{"model": "image autoencoder", "bottleneck": "plain", "encoder_parallel_block": false, "encoder_inner_norm": false, "encoder_width": 128, "loss": "mse", "decoder_channel_attention": "se"}
Rows from block 14 of the encoder, named by matrix and row number. Rows with one number belong to one neuron. Each number is 500 + 40 x the weight over the matrix's rms, rounded and kept within 0 to 999. All counts start at 0. Numbers have three digits each.
# gate: MLP gate (encoder.blocks.14.mlp.gate.weight, 512x128), inputs 64-127
# fc1: MLP up (encoder.blocks.14.mlp.fc1.weight, 512x128), inputs 64-127
# fc2: MLP down (encoder.blocks.14.mlp.fc2.weight, 128x512, transposed), outputs 64-127
gate.57:509494491505520497520500504488520523497504508493488498494505497487504510506498498498502486487497484499493497495503517498514494500504503497509501496492504494505502500512510504513501498507507492
fc1.57:484515498501494497500506489513498492492502500500503498510493506505490501506498499504496499507509515510512493509493485490496493509493491492500513510505507497496518500505492487467492499514498507
fc2.57:498493501513509508509500490508501508478488488508514500501505499524511509511502498516494487491510507484490482495506487498505495509506515488479501495509500496505491507502483504518492499492492521
gate.58:462519499430527396459506572539421512471465374542573449523482544503553415518528465464520540477416498465646479484587529510515553522486476456464434494571530489533497466478534567434486405375549455
fc1.58:453519386481653495574444582485114442877489450479486479652479529474504407536497456489477446540460486581438522507504456536511515492536468449460456453481478464483472536493417533391452507419496454
fc2.58:503543470358606594427509450460337559877331545598568687472479425539434507590640425441485535585611553392408518448493441557479693586539554497425586507434482628515446492460471564518582486604398530
gate.59:507492501495494513507524494503519504501492495487495514492495505496510521471492509515494496498494483495494490485521501518501495492493507545510499497506506516503491497487520511503498484504496499
fc1.59:509503504506498484502496492498512498489501513507502496503502514507496490508511488514507498512496486504505514489501496503481496493513484481502510530518492515498481493488490506508493493489503509
fc2.59:493490510484506508500495499493483507494499511493512480488497508495512510488494517495500503494496495514514507497504502499498491503497508495500509496500488483510499519480500506491495513504495508
gate.60:502521502508506506507487486485494519498500513501494498487505515502476505514505494513492483499504489512496496501508496497493481485504492502496484503497513487498510505482498501493491482486486521
fc1.60:498501501504517501506478497484480509490500491500496502512510507487474527502492490521493511500506486502498514507500498500502495499488494495490500498493502501488503508496504514513512501486504509
fc2.60:479490494512500495509484499522491473508498508501514509505482510511509504494482521502510505506496505493515487498503479513507485510498511516502503494513490476489501510508494499499503502501516493
gate.61:477488501485494499488521495493482496507485484503510502496506507500501484495484503524498498512511498503499504494492510489499500498507507500496501500504490488502489474494488493496511521504504512
fc1.61:503486513499495488493502504505489501500502503501516504493504515498512494505504482503490480507503502504498509510517495509512499495498496498515509505493489499498522515505496506506490499501482495
fc2.61:477492493530496506501518519514509501506494499507536506469487476522496510499506481496504485511499503498499486492494486512508507506496516517505493490525504503514503502514498494500484490503485493
gate.62:495496513523520470504494499479508503501481502458479525512512516502508485519535493496514490491485479487519511502531486494541504529500520519500510528498520509493483503503504509526506491499510468
fc1.62:517473496511489503466516481521483505501536506526510497487488507506493499496475519502504516521506487485495500481478527493487492493524501489512494481491489508504511499527503499497479518507516513
fc2.62:467489466498473530489503484491493513488510503530497484476512493515508538507502485516493495481502499494501492492490495516477491503503503483498484501558523516511504494494511509501486508497522514
gate.63:478488463478543519458478464465467508520485509499511497514501534512508519488509501488486513441491472497490507486487465480485479479482539499497517517476486509477517500507481507521531515470513503
fc1.63:484500505505502480516503515491473479504507526489479482522494522490492512540483504539515489497511431523504499472496534498508489473478502550470516519496502490466518493510515477492496513511493494
fc2.63:471474477454531528479479501501492528486512503490504505481508520477483489532542487515489542465520509474516467485496531489482513519498492469492472486529516513518485514525494514488480492459523503
gate.64:490499495484500498498488504483536511496479499508495514500478514495491511487513507487508499502508504491499492506491515499505479499497497508512496487498502490481508503499495509503511482491514486
fc1.64:488489493511511510498509499502486502496496489495502498500524497498510505506504499496490511481490508503518519501502473489496516498504496476495496492498513509495479486490501501498500503496473505
fc2.64:486483517479491513494507493497518521482489490508509507485515499482490502510492496515495483491517511477514497504498470504499511510505501477525487513498500505503502487476495505490501511505495529
gate.65:649539506425500453514605513612650461433501453329532526500558493397614462501597513382411549545519714414426477501540591450455510638625453401566390470420615412435479490470560560540563428503442440
fc1.65:630531426490516465469523561530555508490477514329536547472539494407528438581614530368413543533524664448436452511471519507507511601551475416577335512428616515484506507454588619520539494568526453
fc2.65:553617541468432446608433498611447427578541493330487479521481565349524380527487497473477569462489621477399489567476631445550536447509390445462539455528520450504521471535435494496416430404525310
gate.66:493505507490495479518500491472490487497502509498489467516497485495501506507492475510511536500509474537521493505508493499493510506504470470475497517525491521505503498514472489502465504496470522
fc1.66:512499539517470509503507504483504487506495466513479498497488509498500490523492514496500483492513494510495490521507489494501520523520487514504495489523514494514489489504483519505518516507496471
fc2.66:480517512507507500546499506485516530484495521512511500495504493489503503511527513529509511502503511498505498510486493505467515489495500498520477481556514509500511497505483489492509508490473509
gate.67:594587520308417486540545519415425668474421551620396569590405683359578560446507581420419646339371506487502505488541576517390543436475412558418561589448504495470457535515550459499450450557502495
fc1.67:430458551575517439485441663476498517435637580524552444460531450538501412524538574649523391547522404457523588495437439525620433698555544454580488517652438406500571424527461557518591475411516474
fc2.67:500466537499489531501451483567499371397470423418620589510567465645509447389488510382395488424499459427482439575536485452478437549492467444495548530458487459480556504461546519505482507563469535
gate.68:498511502492524489485498511504509520494522480487508500475485496476508496493520487481519514492499473479535497475491521492479536513520486520479499497473487514500520482515530475500486502501533535
fc1.68:513500509499499512495462524486466509493496506507518517468497500504466513504546485474525512512500500490473475503493486491503524505520508492500507498510481514491529497510504488515493501488502519
fc2.68:538508487505479503475492489499501486507478481507486508482483498504510523489497468503502520507518524508492494493491524472477535519480486495526496509458479497483483507490503492507507530468522496
gate.69:509458522549514528534539507474517452499483507473517524547459498480521495502485528478537508497473438541513478477499516529491506472479523529506542536530535462497573489504489482502513509537558502
fc1.69:551499482500517489510495491516527446526531473499493512521439482467512473494554523466498548551456456547511501466534530482479537543469478544485540514489542485512522501506508501488474518553566544
fc2.69:482502519451520462470504469477488432529491471546453519499555490461475536470504550502471512535504524541504471524527496499569402478479524491456548523470491505489515516464528566518516491512504495
gate.70:491494451516525441504509494571554457497424507519548438453495475508510523530434549351530536517593546513514471526503384479557448528482456406536479461458472558503446500508482544521510570515516478
fc1.70:461513549524501549500489472432495530505579449522495553558525502480473501486543499567493456441428445481499512479528589532481499426447570575436564522565513444469544496476492510469512471558498532
fc2.70:497433474551425567547520517428557540427435520552547522457491448550479471575514457569536514478540465506494506523514504525494620503432488479539468525499478485503482536502490520499480471427511559
gate.71:554405563468480440494468447453618540387450545415624479527460403530448475510579452609523435550502478431500500505457524393543457424455547466519439542471510458477475486403630623457450352509505497
fc1.71:429521432454674516547441516411232409896428504486457434677428555506535457528500465442499431569560506579410444478498436492463558488566443469432504461458472468539455505560394483398470522396423442
fc2.71:527473489409529533487518436362516485731315335597741802225290426599387587510579424474599475443451606453384510427554343539507732609398636473611463551378489582530531390517634548520463468435414523
gate.72:503528499487536495493481489555500508481465505507491487479532503526494478511510479487496481522472501499498518472508504503484485510491483474502513511484457506502476524490513491523494495477483513
fc1.72:495488510514499489527506532477495475510499506497497529509519493485511514501498529528514505493526470499494489521481514515525533522510494512519487530514504464512499466495477508530515486490503483
fc2.72:510497482484515532514499521485493503496507489502492491515485515499487510513477481489473504504510503504485521505505517530531496493485512487503508491493508491519492519511514518487455493497512489
gate.73:492500504505497479477510507469498525491492491474490498486490504509503499498527493491494503516507501516521504499487482490499509510492497497530501522483507504511491484518486491495531519489501490
fc1.73:506480499493493498497509528506485482508481504515491482514470508488495495510494498504509495509497489498511498513477480510498492500524497506513501471501504510518501490505495506499482495511505498
fc2.73:505497504512496487507498503498507495493488497505518512491500482510472495496510516504501503494517510510499514483516489493522494498490479507489497509516473498490491506518519498493498511481488502
gate.74:507507497503515515519496500498494502497509508504507487495513494500489493498513494488505499505494501493494489487506496485499489488513488480494511492501510513503499498491496505493499515500489492
fc1.74:483499506513492485511498490496499509505492497502498502501507508495490506506504505502496518489505502503501508505502485496506496495502485508504500513514507513507481490490496518505492511499506505
fc2.74:498511510479492494493523497492489504499482488503502491493511490510495480490485508514506499484496504497493493502515508502502490499513498494508504500505473497502481507505501502492506512515505495
gate.75:493496464489562512494499527508472477499447495529478484520497520499513497517495483524513510519503517461493491470520494508516519519484499475495483511502508479499510544478548501502498489493478516
fc1.75:534520515492461478528485534479500530516530500480503499467504525495507506529510489460483485483500485534512530498496474545491526508560486479493493470486505501470492462506494490486504482480527470
fc2.75:518477498522539539509459547491499502456506546534518478494474508497504481483523500531469514513493487472526507473473501481506527477457503501530470488561504487506509474492492492490495483482489503
gate.76:519517480545511563551554525564557521316455533474614546420493546537540528528593550480518506462506421458515517458613467482428611520463512454506543541500501535556507535478566522490482504511439489
fc1.76:471467515443493463430444485448484508601540454508426448546524486491504466505415409504502484522493559514486479524412514540572396504546523565480511494517497462454486444487424511502555490496537510
fc2.76:429365560575597570558444596406495609257461544558640509500422416585611505583507490569607434502581473448579446435432353587518526559488594498521395535732602399532581408500412556487566451483405603
gate.77:516507491492491507506493485521490501497501505498508506513508513507504500522498508492505490502496510486501495496490481513495503492503507462479499490500483503511485532503506515491489498503520511
fc1.77:490490479499496496497486504516514494496506499490502498506506508515502492499497473497511522508493492484507487499503516518496492494504501491486484509511489502497480534500506504505495490495498498
fc2.77:490505498496502490512479495506489475497507492488491484514494516507508491496489500505496502504499506511530511504487504508485496478501480498504507500514508515494487495504491484523496500496493480
gate.78:492492516489497500498498516489507499505510495502502500494508516498500484480506483502504513507500505504498503500485503497503499505507500502515502501500497498497495493492478504503498465495496486
fc1.78:490498490525485489521500491501507475501506528481498513515505503499502497487533490490498510502498498496501491513510515505514490486506498497501495508507488506518506504501494503488482486510491493
fc2.78:526516506474473483522496484496478494500488509506485486487506513484501490491497496502486503497488521493513502509513520479512491510491503491507496512490488497510492502504502494512481489501495505
gate.79:378476501536524621457459606479488455483555492508558508415567415535434477498522528587555440514554436500569459551451511457471517559416475451440529433606475433568518516510417499430600491583557550
fc1.79:613441529390456458489527466406568570465425527416445514587429541441596557481437440506538570474497595540550470468614479487596548443599560503532497605511544585432459459426552503568434427480461457
fc2.79:423426509515539544451476472557541490407500482487569573481428489610499457461556454516524442509535514500521484487568515483409508540482522490567497497478453497468535480506528532486500499519511508
gate.80:499521520446441444507418518565548530498542527481541494483486504514559459470583547552499366585520444463480513507477653479456459592509552453530494463546485407368480466462522619464488429444515479
fc1.80:441447513617579482527602548531442565484535431463472506461566458451449448482499495563570542505471525528551552517518377515544490533527434424527542508552484396600455532479363415558529527516436453
fc2.80:434488506562579570509503563452505507469467495577477525450521433508494600476407451543525430543498448495546409494423372513573558507493590545434456545592530538548457516490469536492530436499536562
gate.81:478502573485442514432505522540491535475538557466606509423514489490466491492463549491541494478543484595502500474505408492545565467491561521531477483513535458480530464485533543454522520490473512
fc1.81:522497505436458453452500534541451570456539508499533525444517457485543471467517540518512515530520491552537469453517501513499563490520537528516490473508573543441530460518508540478518480495487522
fc2.81:428456511509489518454527492484475439522464457533475529477544478566529538457443520467532490578564540528535471520515488535535422515505507534493543490522544531490507529448510487555515530506484542
gate.82:483420479499485516544506462492478552488470472479531492496447494522437555537494483518511520512526499479504502486526490516510546529509491509484498529502492540542514542474530469554475511508468464
fc1.82:512457503482507490521515457486495525519500472452515453511444509468439508523484494534486539491499480492510495468513497520499545542528473510492510498518506563539572527503526475517460497520502429
fc2.82:558544481475514435514531478485475441541524502513425499529461526489474448482492457484480517518505521515468524561492592462548437522484455496508540461447449536471478528502490520510521479472495474
gate.83:486509519496481504481496494516480521479518514517527478506505469449500525497509511503466524470492504484512515498475448493470485496482510506493543498513539496525480479526493532525525504525502520
fc1.83:521511497505479515498503509484474506516516507496510476502518495467526467460514527491512531506489483487495505526497437496496504494503512481523538482489523528487478500520480530480513528483517504
fc2.83:481494505525480499481518516506479453513504513500504493505492511513499435493491480476489510507479541510473506529488529492497455493497474506507510481478465511492485519483514480504495542497518497
gate.84:490502501495504497505496505477502504506500503507496506513513506502487500508505497499504501497485499496495489483498505490497487493498503504488493503508500506495490502491497506499506504502493501
fc1.84:487499512509486503492498510499511492500503501508498500504511516508495498496510494500510503504496499503493499510509499503508506504512496501496494492502488494505495505500501511502498501499505505
fc2.84:516510512477495499514479506497492481494504511503513489506506517504489494491506505501496500505493521494496511499522501491481518500494488508509497499491485515488501508497500517488503493487501503
gate.85:519468447568573405540398446511498560479386494482657467580467520575429481582548414463597507510413449499592523474603413531639595431475500550418442537355477465438512629364552547369438533557516537
fc1.85:482513498468457599447568560482486422567575494520413518444529492461597528483452542515429506451552557504375476534435550494355387583526517422549611474664535520563456378618448446588564424466503467
fc2.85:397313552506585602569447508414539578280382507555636596420356399675570516488468482621696425458539474453584471380508289502531622566448610528531358592706611410546596481491498582590514404448455654
gate.86:484509527485477487530506473501513488472536492488531498464541497495473516494516516510478459495508520478496508493510504459542479508484475494535509504508530511516505521514491514454526459485501497
fc1.86:481523562494480478535536472483523481467520510531510517481502515494488495477525519471499504485485512491507539462555494467531510478465505496518479496490519495515534495537485468475504503445495510
fc2.86:520516497486519498515517498478481470515518499494483480487535521481492473487497500516518515525487476499509537528527529505515476478514492488503523504483504458498479527496488469483517477467515462
gate.87:465492520502486486510496494466484510491515509485489500504515499509478502502501492516496504506500490520501533515504495504514526513482500506523502493487510486506493494499492483499501505504513501
fc1.87:496493515510498481482526508502486475512485505500502493507511513495494504482500480508489502511480504502493491525486518511491499497517508488514502499501506500508505486524492496513490503484506494
fc2.87:492502524508497496514511495497489496504498516498484487502496501485499498489520504511497495511481507502520488509492517509510484487525502498501509517513484496508498499497511484482498503492522501
gate.88:498515520504503481543511507482503488505503511474475497494495500496486496487479520524517500507521492503504509501490499471503505485486507533507549490525463485512520492493487474486529496495496480
fc1.88:485490470483484474482522525522528513502499441517486514512502531484509486503495491448497505552482524502529508524486489529490505489487480480500479509484541474486472504500496476460537511469499507
fc2.88:489489524506516506485529522495535500492482490515510502513501481519534522495475490526507473511527484478509497529497500506532474513503524531510491490494474472496507526513474500494540499532459537
gate.89:448513613387463391451500476537680581197422592487517507405468449433516602464505491523552482449559487457596440485492444497545496418507479409432447586551540607459447430502568543608474482466531458
fc1.89:423525486492613519491383510522420513605488521390500465543498503507509516554533487423549471528522545542391525422452441473574512444556498497497477491462542613440509490514522523505439511538481548
fc2.89:592573521446383401386528414533514496744493507439382489473493549438486451490555510411520598467488575511417620490529636483453473499563521442517571522258448539472440491480563455493517587508545439
gate.90:523506485501476507493495490508507506483501490486497512496485491502518494498502498502500495504518503499493488499493498484494491505506512502478498496501481493484514477507510497507497499501511499
fc1.90:506489514515508502505481484500499501498507491521498501495525506504503487502486509520504504498500510504498518501500492496505494485499501502502489490490487500493485507478499507503496513494490494
fc2.90:505483489506494472523498498490471486494488496526524487498504496495498508491500506524506485485492493482516514491493476490503490503490490501485493513518490502500482495501510517531496513485491492
gate.91:513486499498507497484498516501504516487503507515491513502492509507487516498504496500500493481484492498488521505495498506511509511499509490506501520500506497505514492505514492503513499488501507
fc1.91:514488502501503495503513505497487516494512498487503502499493494507524505491493477508509504487495491501494505494498495497508491498512495476495494508497482512497501498497503492503508501500503488
fc2.91:518516491493495511507498488501495517514482505481490519503510494508516502497499479507478507514514489510511500483514499500491473490490508512492505500494503488502505507500507498491525500515510483
gate.92:493494505503509508507507508494506503498484503492502495492494517502495482499485482512492494496494505516495493502513507497484506527518507507515499500497518502506492507510505488496499481496482485
fc1.92:506486506505504513482493494502519488485496501508503490488517516493501497489493516516496497504506507481499503492494515470496504512525488514512491508501484504510487493515484497503498494475494518
fc2.92:517507493499483505502519484502510486503511499495482492525510504503495489500494494501482500529471486507510506489504529514502498493519507509526487518497501511491492518491493498496513517480517500
gate.93:564444507489558373558460412541481462482378503437531570473499441468569415436494540581583465493488570539532522507549421516498566530568556529464500550468529401439541541458501527395447473673477476
fc1.93:493512501494417541485482505559609557332561482502520471373556481473450512501497565535467454503467500415517563474467613426535466519467599494555516460563478496466510478531539478595581575430499455
fc2.93:470406472530624500538578531525445566347490587547570556426452435569512446554511448476505398477585498382568442498532388465641598571515469649364446401591453517515483571564440540622614478469526635
gate.94:494504502496504494507509510500506491507505504492505501505520514502504503494503504491494498507506502498504509503504485511492491511514518515502503504501509503490495499506497504480504488495500503
fc1.94:500498494492504502499504506504516483512509503504510501507504508495497500493498493482498503498499523495501498499523497503512495507488507508509500507498509494510499484510500507500500515494506495
fc2.94:496497499495531511494505497494476495505503495491517501500508500489515516508492488492490490534500509495486497488507487508479513483510504510518490498499489506485499519510481493488513504474494508
gate.95:471495489529553501500481502501503496506519501489510510500494475517442500485493484511480530516497483526506500504507519510507504524498495530507484487471512493503499481492494490486499520511472484
fc1.95:471488503534528510484518512512518502503528491502499522489499494526470480487490508539497526521472474525487518487530517502512491534510492536527487493473539472498479483491481500509503539482497484
fc2.95:523535510486515506501462517497508485520506500494478482532478518479510504502468502507480507527490496496483495496527503494493521483499502496497516509475512498480478500494510487519510524512522488
gate.96:637594517419492431492468455566714527301396568348737434412469404390659420517516489550403517479493657526462508336452434366461483604484477430431507525395429452427433420364669601412429559572522496
fc1.96:392402546564475516530531584481352522527608434564396518532570535613336518538471559458496447492470400505555540604512490646479482448548515602513501497647556485587539543616379456569554464392432438
fc2.96:421362385520605518488526492412482462374506394597397557420495466614428590440586427521604435527473414496618322493489399581608627553482592496499399466471558587550451717552503573499542349616537641
gate.97:500507492456531483510411430463532493491474569498479568489458503465572458491514425484462494528473377441542475431489511547568482499521534487445514477525557527438496514500520549578545471509500522
fc1.97:474524492460566456496494508475477484492420503545465521507517440501531517562564384496514515532450460467485462466487490503505581501465493501455467494510533505492493531518530513535534517503498544
fc2.97:564512504464444505542521501512516466497477503486450488482467510468524444473479496508483523483489498486450539512509563539595465479453470503567538491469533516475431509551552495455550524483506464
gate.98:492507500493513516498479500482503518537527481498471482515526511484514498484495532524504511498498520515496506506472496462497483481494479512519519492481495497521515502497505528471501500506520496
fc1.98:523505501494504475512515470501490489524487479518482494498517489498525489488475514531486480485503516499479526499537499484495507490493514491501491492499490496500517483514497498481502501491513486
fc2.98:524513485502491525510494515505483503511502487497490493495490487517490527506494503530476485532488496493501514505514501491503486484512488485520500479501481480494501462512499501516501477503520496
gate.99:530506522509511508471572459557530546419465490389469467487480483569458595513492445614458458550509598493488470502625559486475516554576560501460473594489492484454523479509509477478432470462476546
fc1.99:477543455504491495570543537452493501508484476460550493516543517441554471447358518493511500450485361447529553444486370503525503530479429528462556574561493429552412471524534514531531496493494481
fc2.99:496500575482567488505473491485495547464508558558458477507407541504581563460513575454507465501511464465486497477479410473637478516501513500448468404621560471493544477539493527515496433546408477
gate.100:523485502523506511504501508481496490486490480495512494501485521508505511504505516492501484506491518508472498496499498520492494497517505494524504505524504520508522514502479500505495509502502513
fc1.100:462514496470485509524505519511489485504502503498495522511499506491503510494505474511502514508506508496497494523492492511521486506479521521494475480504509475499471523483495486476500513490494493
fc2.100:476512499503523526506510498506509529506492517527519539507507502517499513521515501491520468501521508494483489487498490486520509479486485535510498516547498503491513500526503513505508503503501512
gate.101:487471523514450518499467524506474424507461447460525513499502492500478514457471531384474541520524426524494514500559501519566489484491520479522499506540537498519554449529453489455498551543554495
fc1.101:514450513467521506537479468544493532501518460512445492504489479482477485481513501547481471450494527468504477513513546493516480528518553541512503492570511428487505464533460540473499454504471505
fc2.101:503494483504501552472475478477491541469479503538570529510481482537552518508478521564558502505511454496536527512505469520483514536506500533531524513576569481512505527500489482487483465440478488
gate.102:486509493512504520516500510507501501512511489511509497504508504496485480515515512499497499504493506494496510509516507502508509496512477489482498504495490506515508499510503498513494493510474508
fc1.102:498500508509522514495500510481499492521500499513495481500505493487496509496494524482513502492501506501501487490511512506501506503501499497501511494506490510506496497512498499499510505511504503
fc2.102:496500494502508504497512512513501512484515514473493501514501500513503518515494501501498505505495494488520496502474499499505490497493495518489511492525504498498491512482496500513507490501485493
gate.103:475502505432497447473456479541468479515503487582386573511521473426610370568583478488593515525437461507465483472537432452487568533527612547505448397485563526438519566384448541492499518502463479
fc1.103:430476506452514429464486539529466491544513469564402553534508464421597398548606480481586494519479462551465516441571411458484572498536618561479509439454533535461492534367445573481514539479448472
fc2.103:563600474503477439459515525534467390650493486455358510530506567395488497400444534377453607512405490499447583511530566416525429456561416469510548516421423498425499547433483402512541587544503387
gate.104:486495475438424478446475542621597570478606535653483437377419566594506543460489549649676594550590439474461557435408517367347529566409572559473545475365289607521454428421558466433500701422503460
fc1.104:429448496557448581581496376486511475498496508555554437564507448537498444488407498499513394452442493542576500512519485542486488385417575567447561397579544469542477490586478419443477477532498540
fc2.104:527528458453532578494527518487479436470478475444363481437568518494476516477510545429469529558566493477470404530502511481743490541468462439422479436569564540513495623541454526539461463497448465
gate.105:452495489465494548389532587487508521434528478546418570460666565488472519473557464497450460451432468460528525614526509565382407478481613439535508463547540535504496469547503470464545481446468421
fc1.105:539550526556483498546556488457548498461517529486575407464333377492488530557423495518580500588562636535413439411570437407518556500419476595471556506437465501498460465407490539608501583461476501
fc2.105:386374505538461577546531511384550554362485477548547519445508515512528575589567470664589443518546406514578404483492402611562536460427534535524431524608524474569502540471522496458493449446462567
gate.106:520505481532523528518435559505508470543460463555540506504492530471518504493505505448535498508495585462480499523445487512438458528571473480531495501554409503516479529484459541506497528494518541
fc1.106:498501473511476492512491480471522481503483461523477469485488457488486527488559504475504544544515560510495483548452448541518478450473489483530513539550463512529485504501510469518489597563513473
fc2.106:469505529524504508515479534513487522497498512482486509537453552485596487507505563507495502520538501484516511537499548501509461448477477492476508475515484493493486434485513464504496506514509486
gate.107:489497511515481502481516500510511481519519518490489491491483507512523492490488515498491472508503518528497486492522506507499503510511526492522490507513502477483506488495487509465509503516506491
fc1.107:490511499495498515474501495507510502511498508502486510486490511504512494498506491474474485511517502510503504487508499500498509511505524503501483481499489471500495500509518508491500509520506494
fc2.107:513501504493527486520504496526477472489510508487495478531501508470499482510507500501506507493476503491493479506499507471491498512506477525472514495497483501498493523488477492509502493470476474
gate.108:511484498506497489491502488489495484503505501500493497513500505497514489518502506503499475513503491506498494489521504521500494511511493501498511491498484506512492510525501513497509505507494501
fc1.108:486489505506506479499494503497505502504503510481514506488507497509508491498488510511487505503513501500504497501498490492505522505505501498497494512481490512492505502495498492499495497489506485
fc2.108:502509477499506514488516502524498493501500500490520490493488486504504514505499514507512504503509485479486490492505482511495509523492499524495499501521493508492505493523497515488490481491482512
gate.109:504529505493504502510495500495489525518508506502501487502493495502498499510501518495504480498495493501488513494495493497485508495514504522477497509506520518491514523492507502484498505488492504
fc1.109:522504498490515493487507493500520510514511478495505489501505504514528512497507487494495489497514486509486530502499506506490485505510508522489499489511495498477499525483506521474505478504511492
fc2.109:494505520470511488477492503501511486510503497500485522510485533491497510507481504511511523493493495529496501486538492506479510473516511499494502486499493484497492505501498502500509511476502482
gate.110:427503448454439436378474508625534539412537467436486443369454481554462612548531438537438523629524684501441563478579571463400560593440418435555384448330578573466439435491557626453466481433476470
fc1.110:439514449448482470414451483601559516451522467436486388411409436580470646528496455511452520631521653464508482469573575462416540589473489417541405462430603556463434453473551605429469561471574504
fc2.110:460491517515487477510564497513419451651622513415463511561499550352442465536476573480511567437407587523501517582413629512372342389567440560431599434455465457440548417460525422427537639517644386
gate.111:493494509525492508519553459499476496531487494496493494538486491548459518491450518471497524508500470534549449546546488542529520439524534533472517498511547488469521513527517520465474506465511489
fc1.111:453517502491480478524518448540485477568494463522471519556476508517463481428490492462575506545508485520493447547533529514500500466488513512485508474489553457438491534548470495443461477450521489
fc2.111:485529499487542533485475487444470490541504505452532497557515484534490516486475488549494523485523444489465516561528472463475498480488503488537542436473492469431465490493511485511484493467519484
gate.112:519543521511476509515516498470506484503480514491510463499520490507484518486489513492496529533513480529478468475505530500474507507517493501479485496488543510474484553500523508469468474501487489
fc1.112:502491485499525488514504478472484509507512529482495530535498495510493500480494516505522480466499460513488489474538507512515503505495466501484491536506481520460521503514523498535505542496488490
fc2.112:544490492494488538532500526489496489493476502548502498479495488539493494504487497495489478528492480498519519519472500499532484479480521490493496549501532505520484484453483556491504513538478508
gate.113:523475510506493496468544529500489473520482500480505486494501506497517508478494502507496487492477466507519491498522506507504492517510476496514511500516488504505485493520493514491506496490470478
fc1.113:500500494477500467506482486474511521469495507487508504493499505496499504508502484510505508507514472509475504495514499525494487496500501506498487536502513504497495487489495498528500503503507512
fc2.113:482492522513513526488497515505535513474493525513532477500518506498521507526486516516506481525514495478530492514472471498521487499494501505485449514555498502509506491506497505497489479514480527
gate.114:510607424447541498604516464417494659544442497546559497550438503494528454592488495598435493542430484513472490309508566430500566643528425527460530559573480389482409454465673476485394530554557456
fc1.114:515489461440471454416507509536627450475485585491511477444451559510538526444543442378583582459534524501478467592436448479479491451436501512576495499448506584383534523436493650532600478540518477
fc2.114:521572588506505528487540499555554542468484558528610547503495516473549407631497443613574541476559554507490510439506556516425535624475477518531560522506523442469481391499507555449510518409544520
gate.115:397511490494429519505532460482513580509560449544461519521565507536450469468560486454450390514447536467562543577533601566416488602459524499484480412527584500525515480565469463391467508450412463
fc1.115:627483519439509500513460517515575481411464506458522500471374512473585568490412496573567566426534407420445432434488414405530499422522523479513508663560495542512404465502552529645444472577613616
fc2.115:414458484518485498563486488524488508362531483535577548463426529559538485499601464425559425489486532497496480495439509520513519587471517513558463443550536557606589507538539594446432475529480520
gate.116:530503508477586452466519573512545518462513455513350568488532459482548520553578494603450524567527514472533458515537621478501638580523510436492393494402494581434483511464556514458482539495585591
fc1.116:568449483515573460486450636483526578494569442517392524448469435520511508582555438570435500540510593524481453513576574524471610537455598460495465478457544603460501484461516488488494601491576485
fc2.116:641550469507422439519577479501535407605539467497453514518489574369420406453509479467468550481408512545436541521546712478363562507511451454540571489302466500449375535518517423486473549445595413
gate.117:502501489506508503517517484514498493508507497488493501509500506513495507488491507512482510496495496509504496469520514492497487498494494524489486487503513487500474511508495503491510494493480504
fc1.117:490493487503495509521493496509496497505501482493497495506504514515497504505489504523490518494495514494505509517516476498503500502505485480490513509490498513507500503506486496501496490477521500
fc2.117:523503502474489495509489492498501507504512506513495501497485501493506486494528496511490507482495500512520497501494505509498513504499510503509510524486491505514492499491490508498516512496489488
gate.118:382551530543496525477528514481493515508496439418537514516482581564477476456437483527576411483513438558506539492528459524557517479508502517493418501534494440512575493470498502493496495484461483
fc1.118:378508509548563532499503514479486546544504466436516527479477510539496475492454505522561479430581421539443536539535421467563549468483554514502471534452511432512559478508463539526498527521498494
fc2.118:535510462502513481504498553536473534531505491522524480484414560471475461526537501446525553492489518493465523510495544483474575493469454483523462445458496505483491447542491494453468518482607434
gate.119:523491510498493462470540466469479490505493494455531521544488523466499496488484490508517480510484518509527489490478455552529515487516488496552503522554543495527463495490455514535525474510447458
fc1.119:501512512486471469544480428501503486496507507503540495502498479436495504446445527519471512484484477478535489489484457496464501466483490525515541496530497492532491514482465514509505520498515483
fc2.119:491469475536476485503510503494499453522497474516519537510466496515469501471526482502522490498487493547497530500496554491510460489483500522542511512475461490489526477509487504533501518513504517
gate.120:495495499511511501496496505494506486504499505478476500501496507509486507493487504514505509504509484501490473501503492506507500502518500497520498500519503495499499502497513512490500490505494495
fc1.120:500509498486504527502505493511482494500498493503502490502499495492517497496510494496488493508511517501504500496510511506490485489493518501497498496496513496485496523492481493500509503508496499
fc2.120:498503500481494475507488500503489471501522505497498492498510501498498508505500502513496508511474501516508505507520513487486497495475515511504512505487498495512508487499503501490515501516504494
gate.121:497493502499512512501485511492483501503490485501510503493498516515495499516497495488501490494485516495482491509491497517496496501510501478503511483487499478501505497492489475515478482508503521
fc1.121:486484494501509498512472486494494495509487502515506488504506498509495491500523495509492502520500532506505482491492510504483518519498504496506506485498487498501494495499491479491500492504503494
fc2.121:504495515507492494498498487487498510513507482509488500516484502497506517493507498496502507494498480515510485492487508508515484507500498493497502489495482510492506496492506499515519490503500498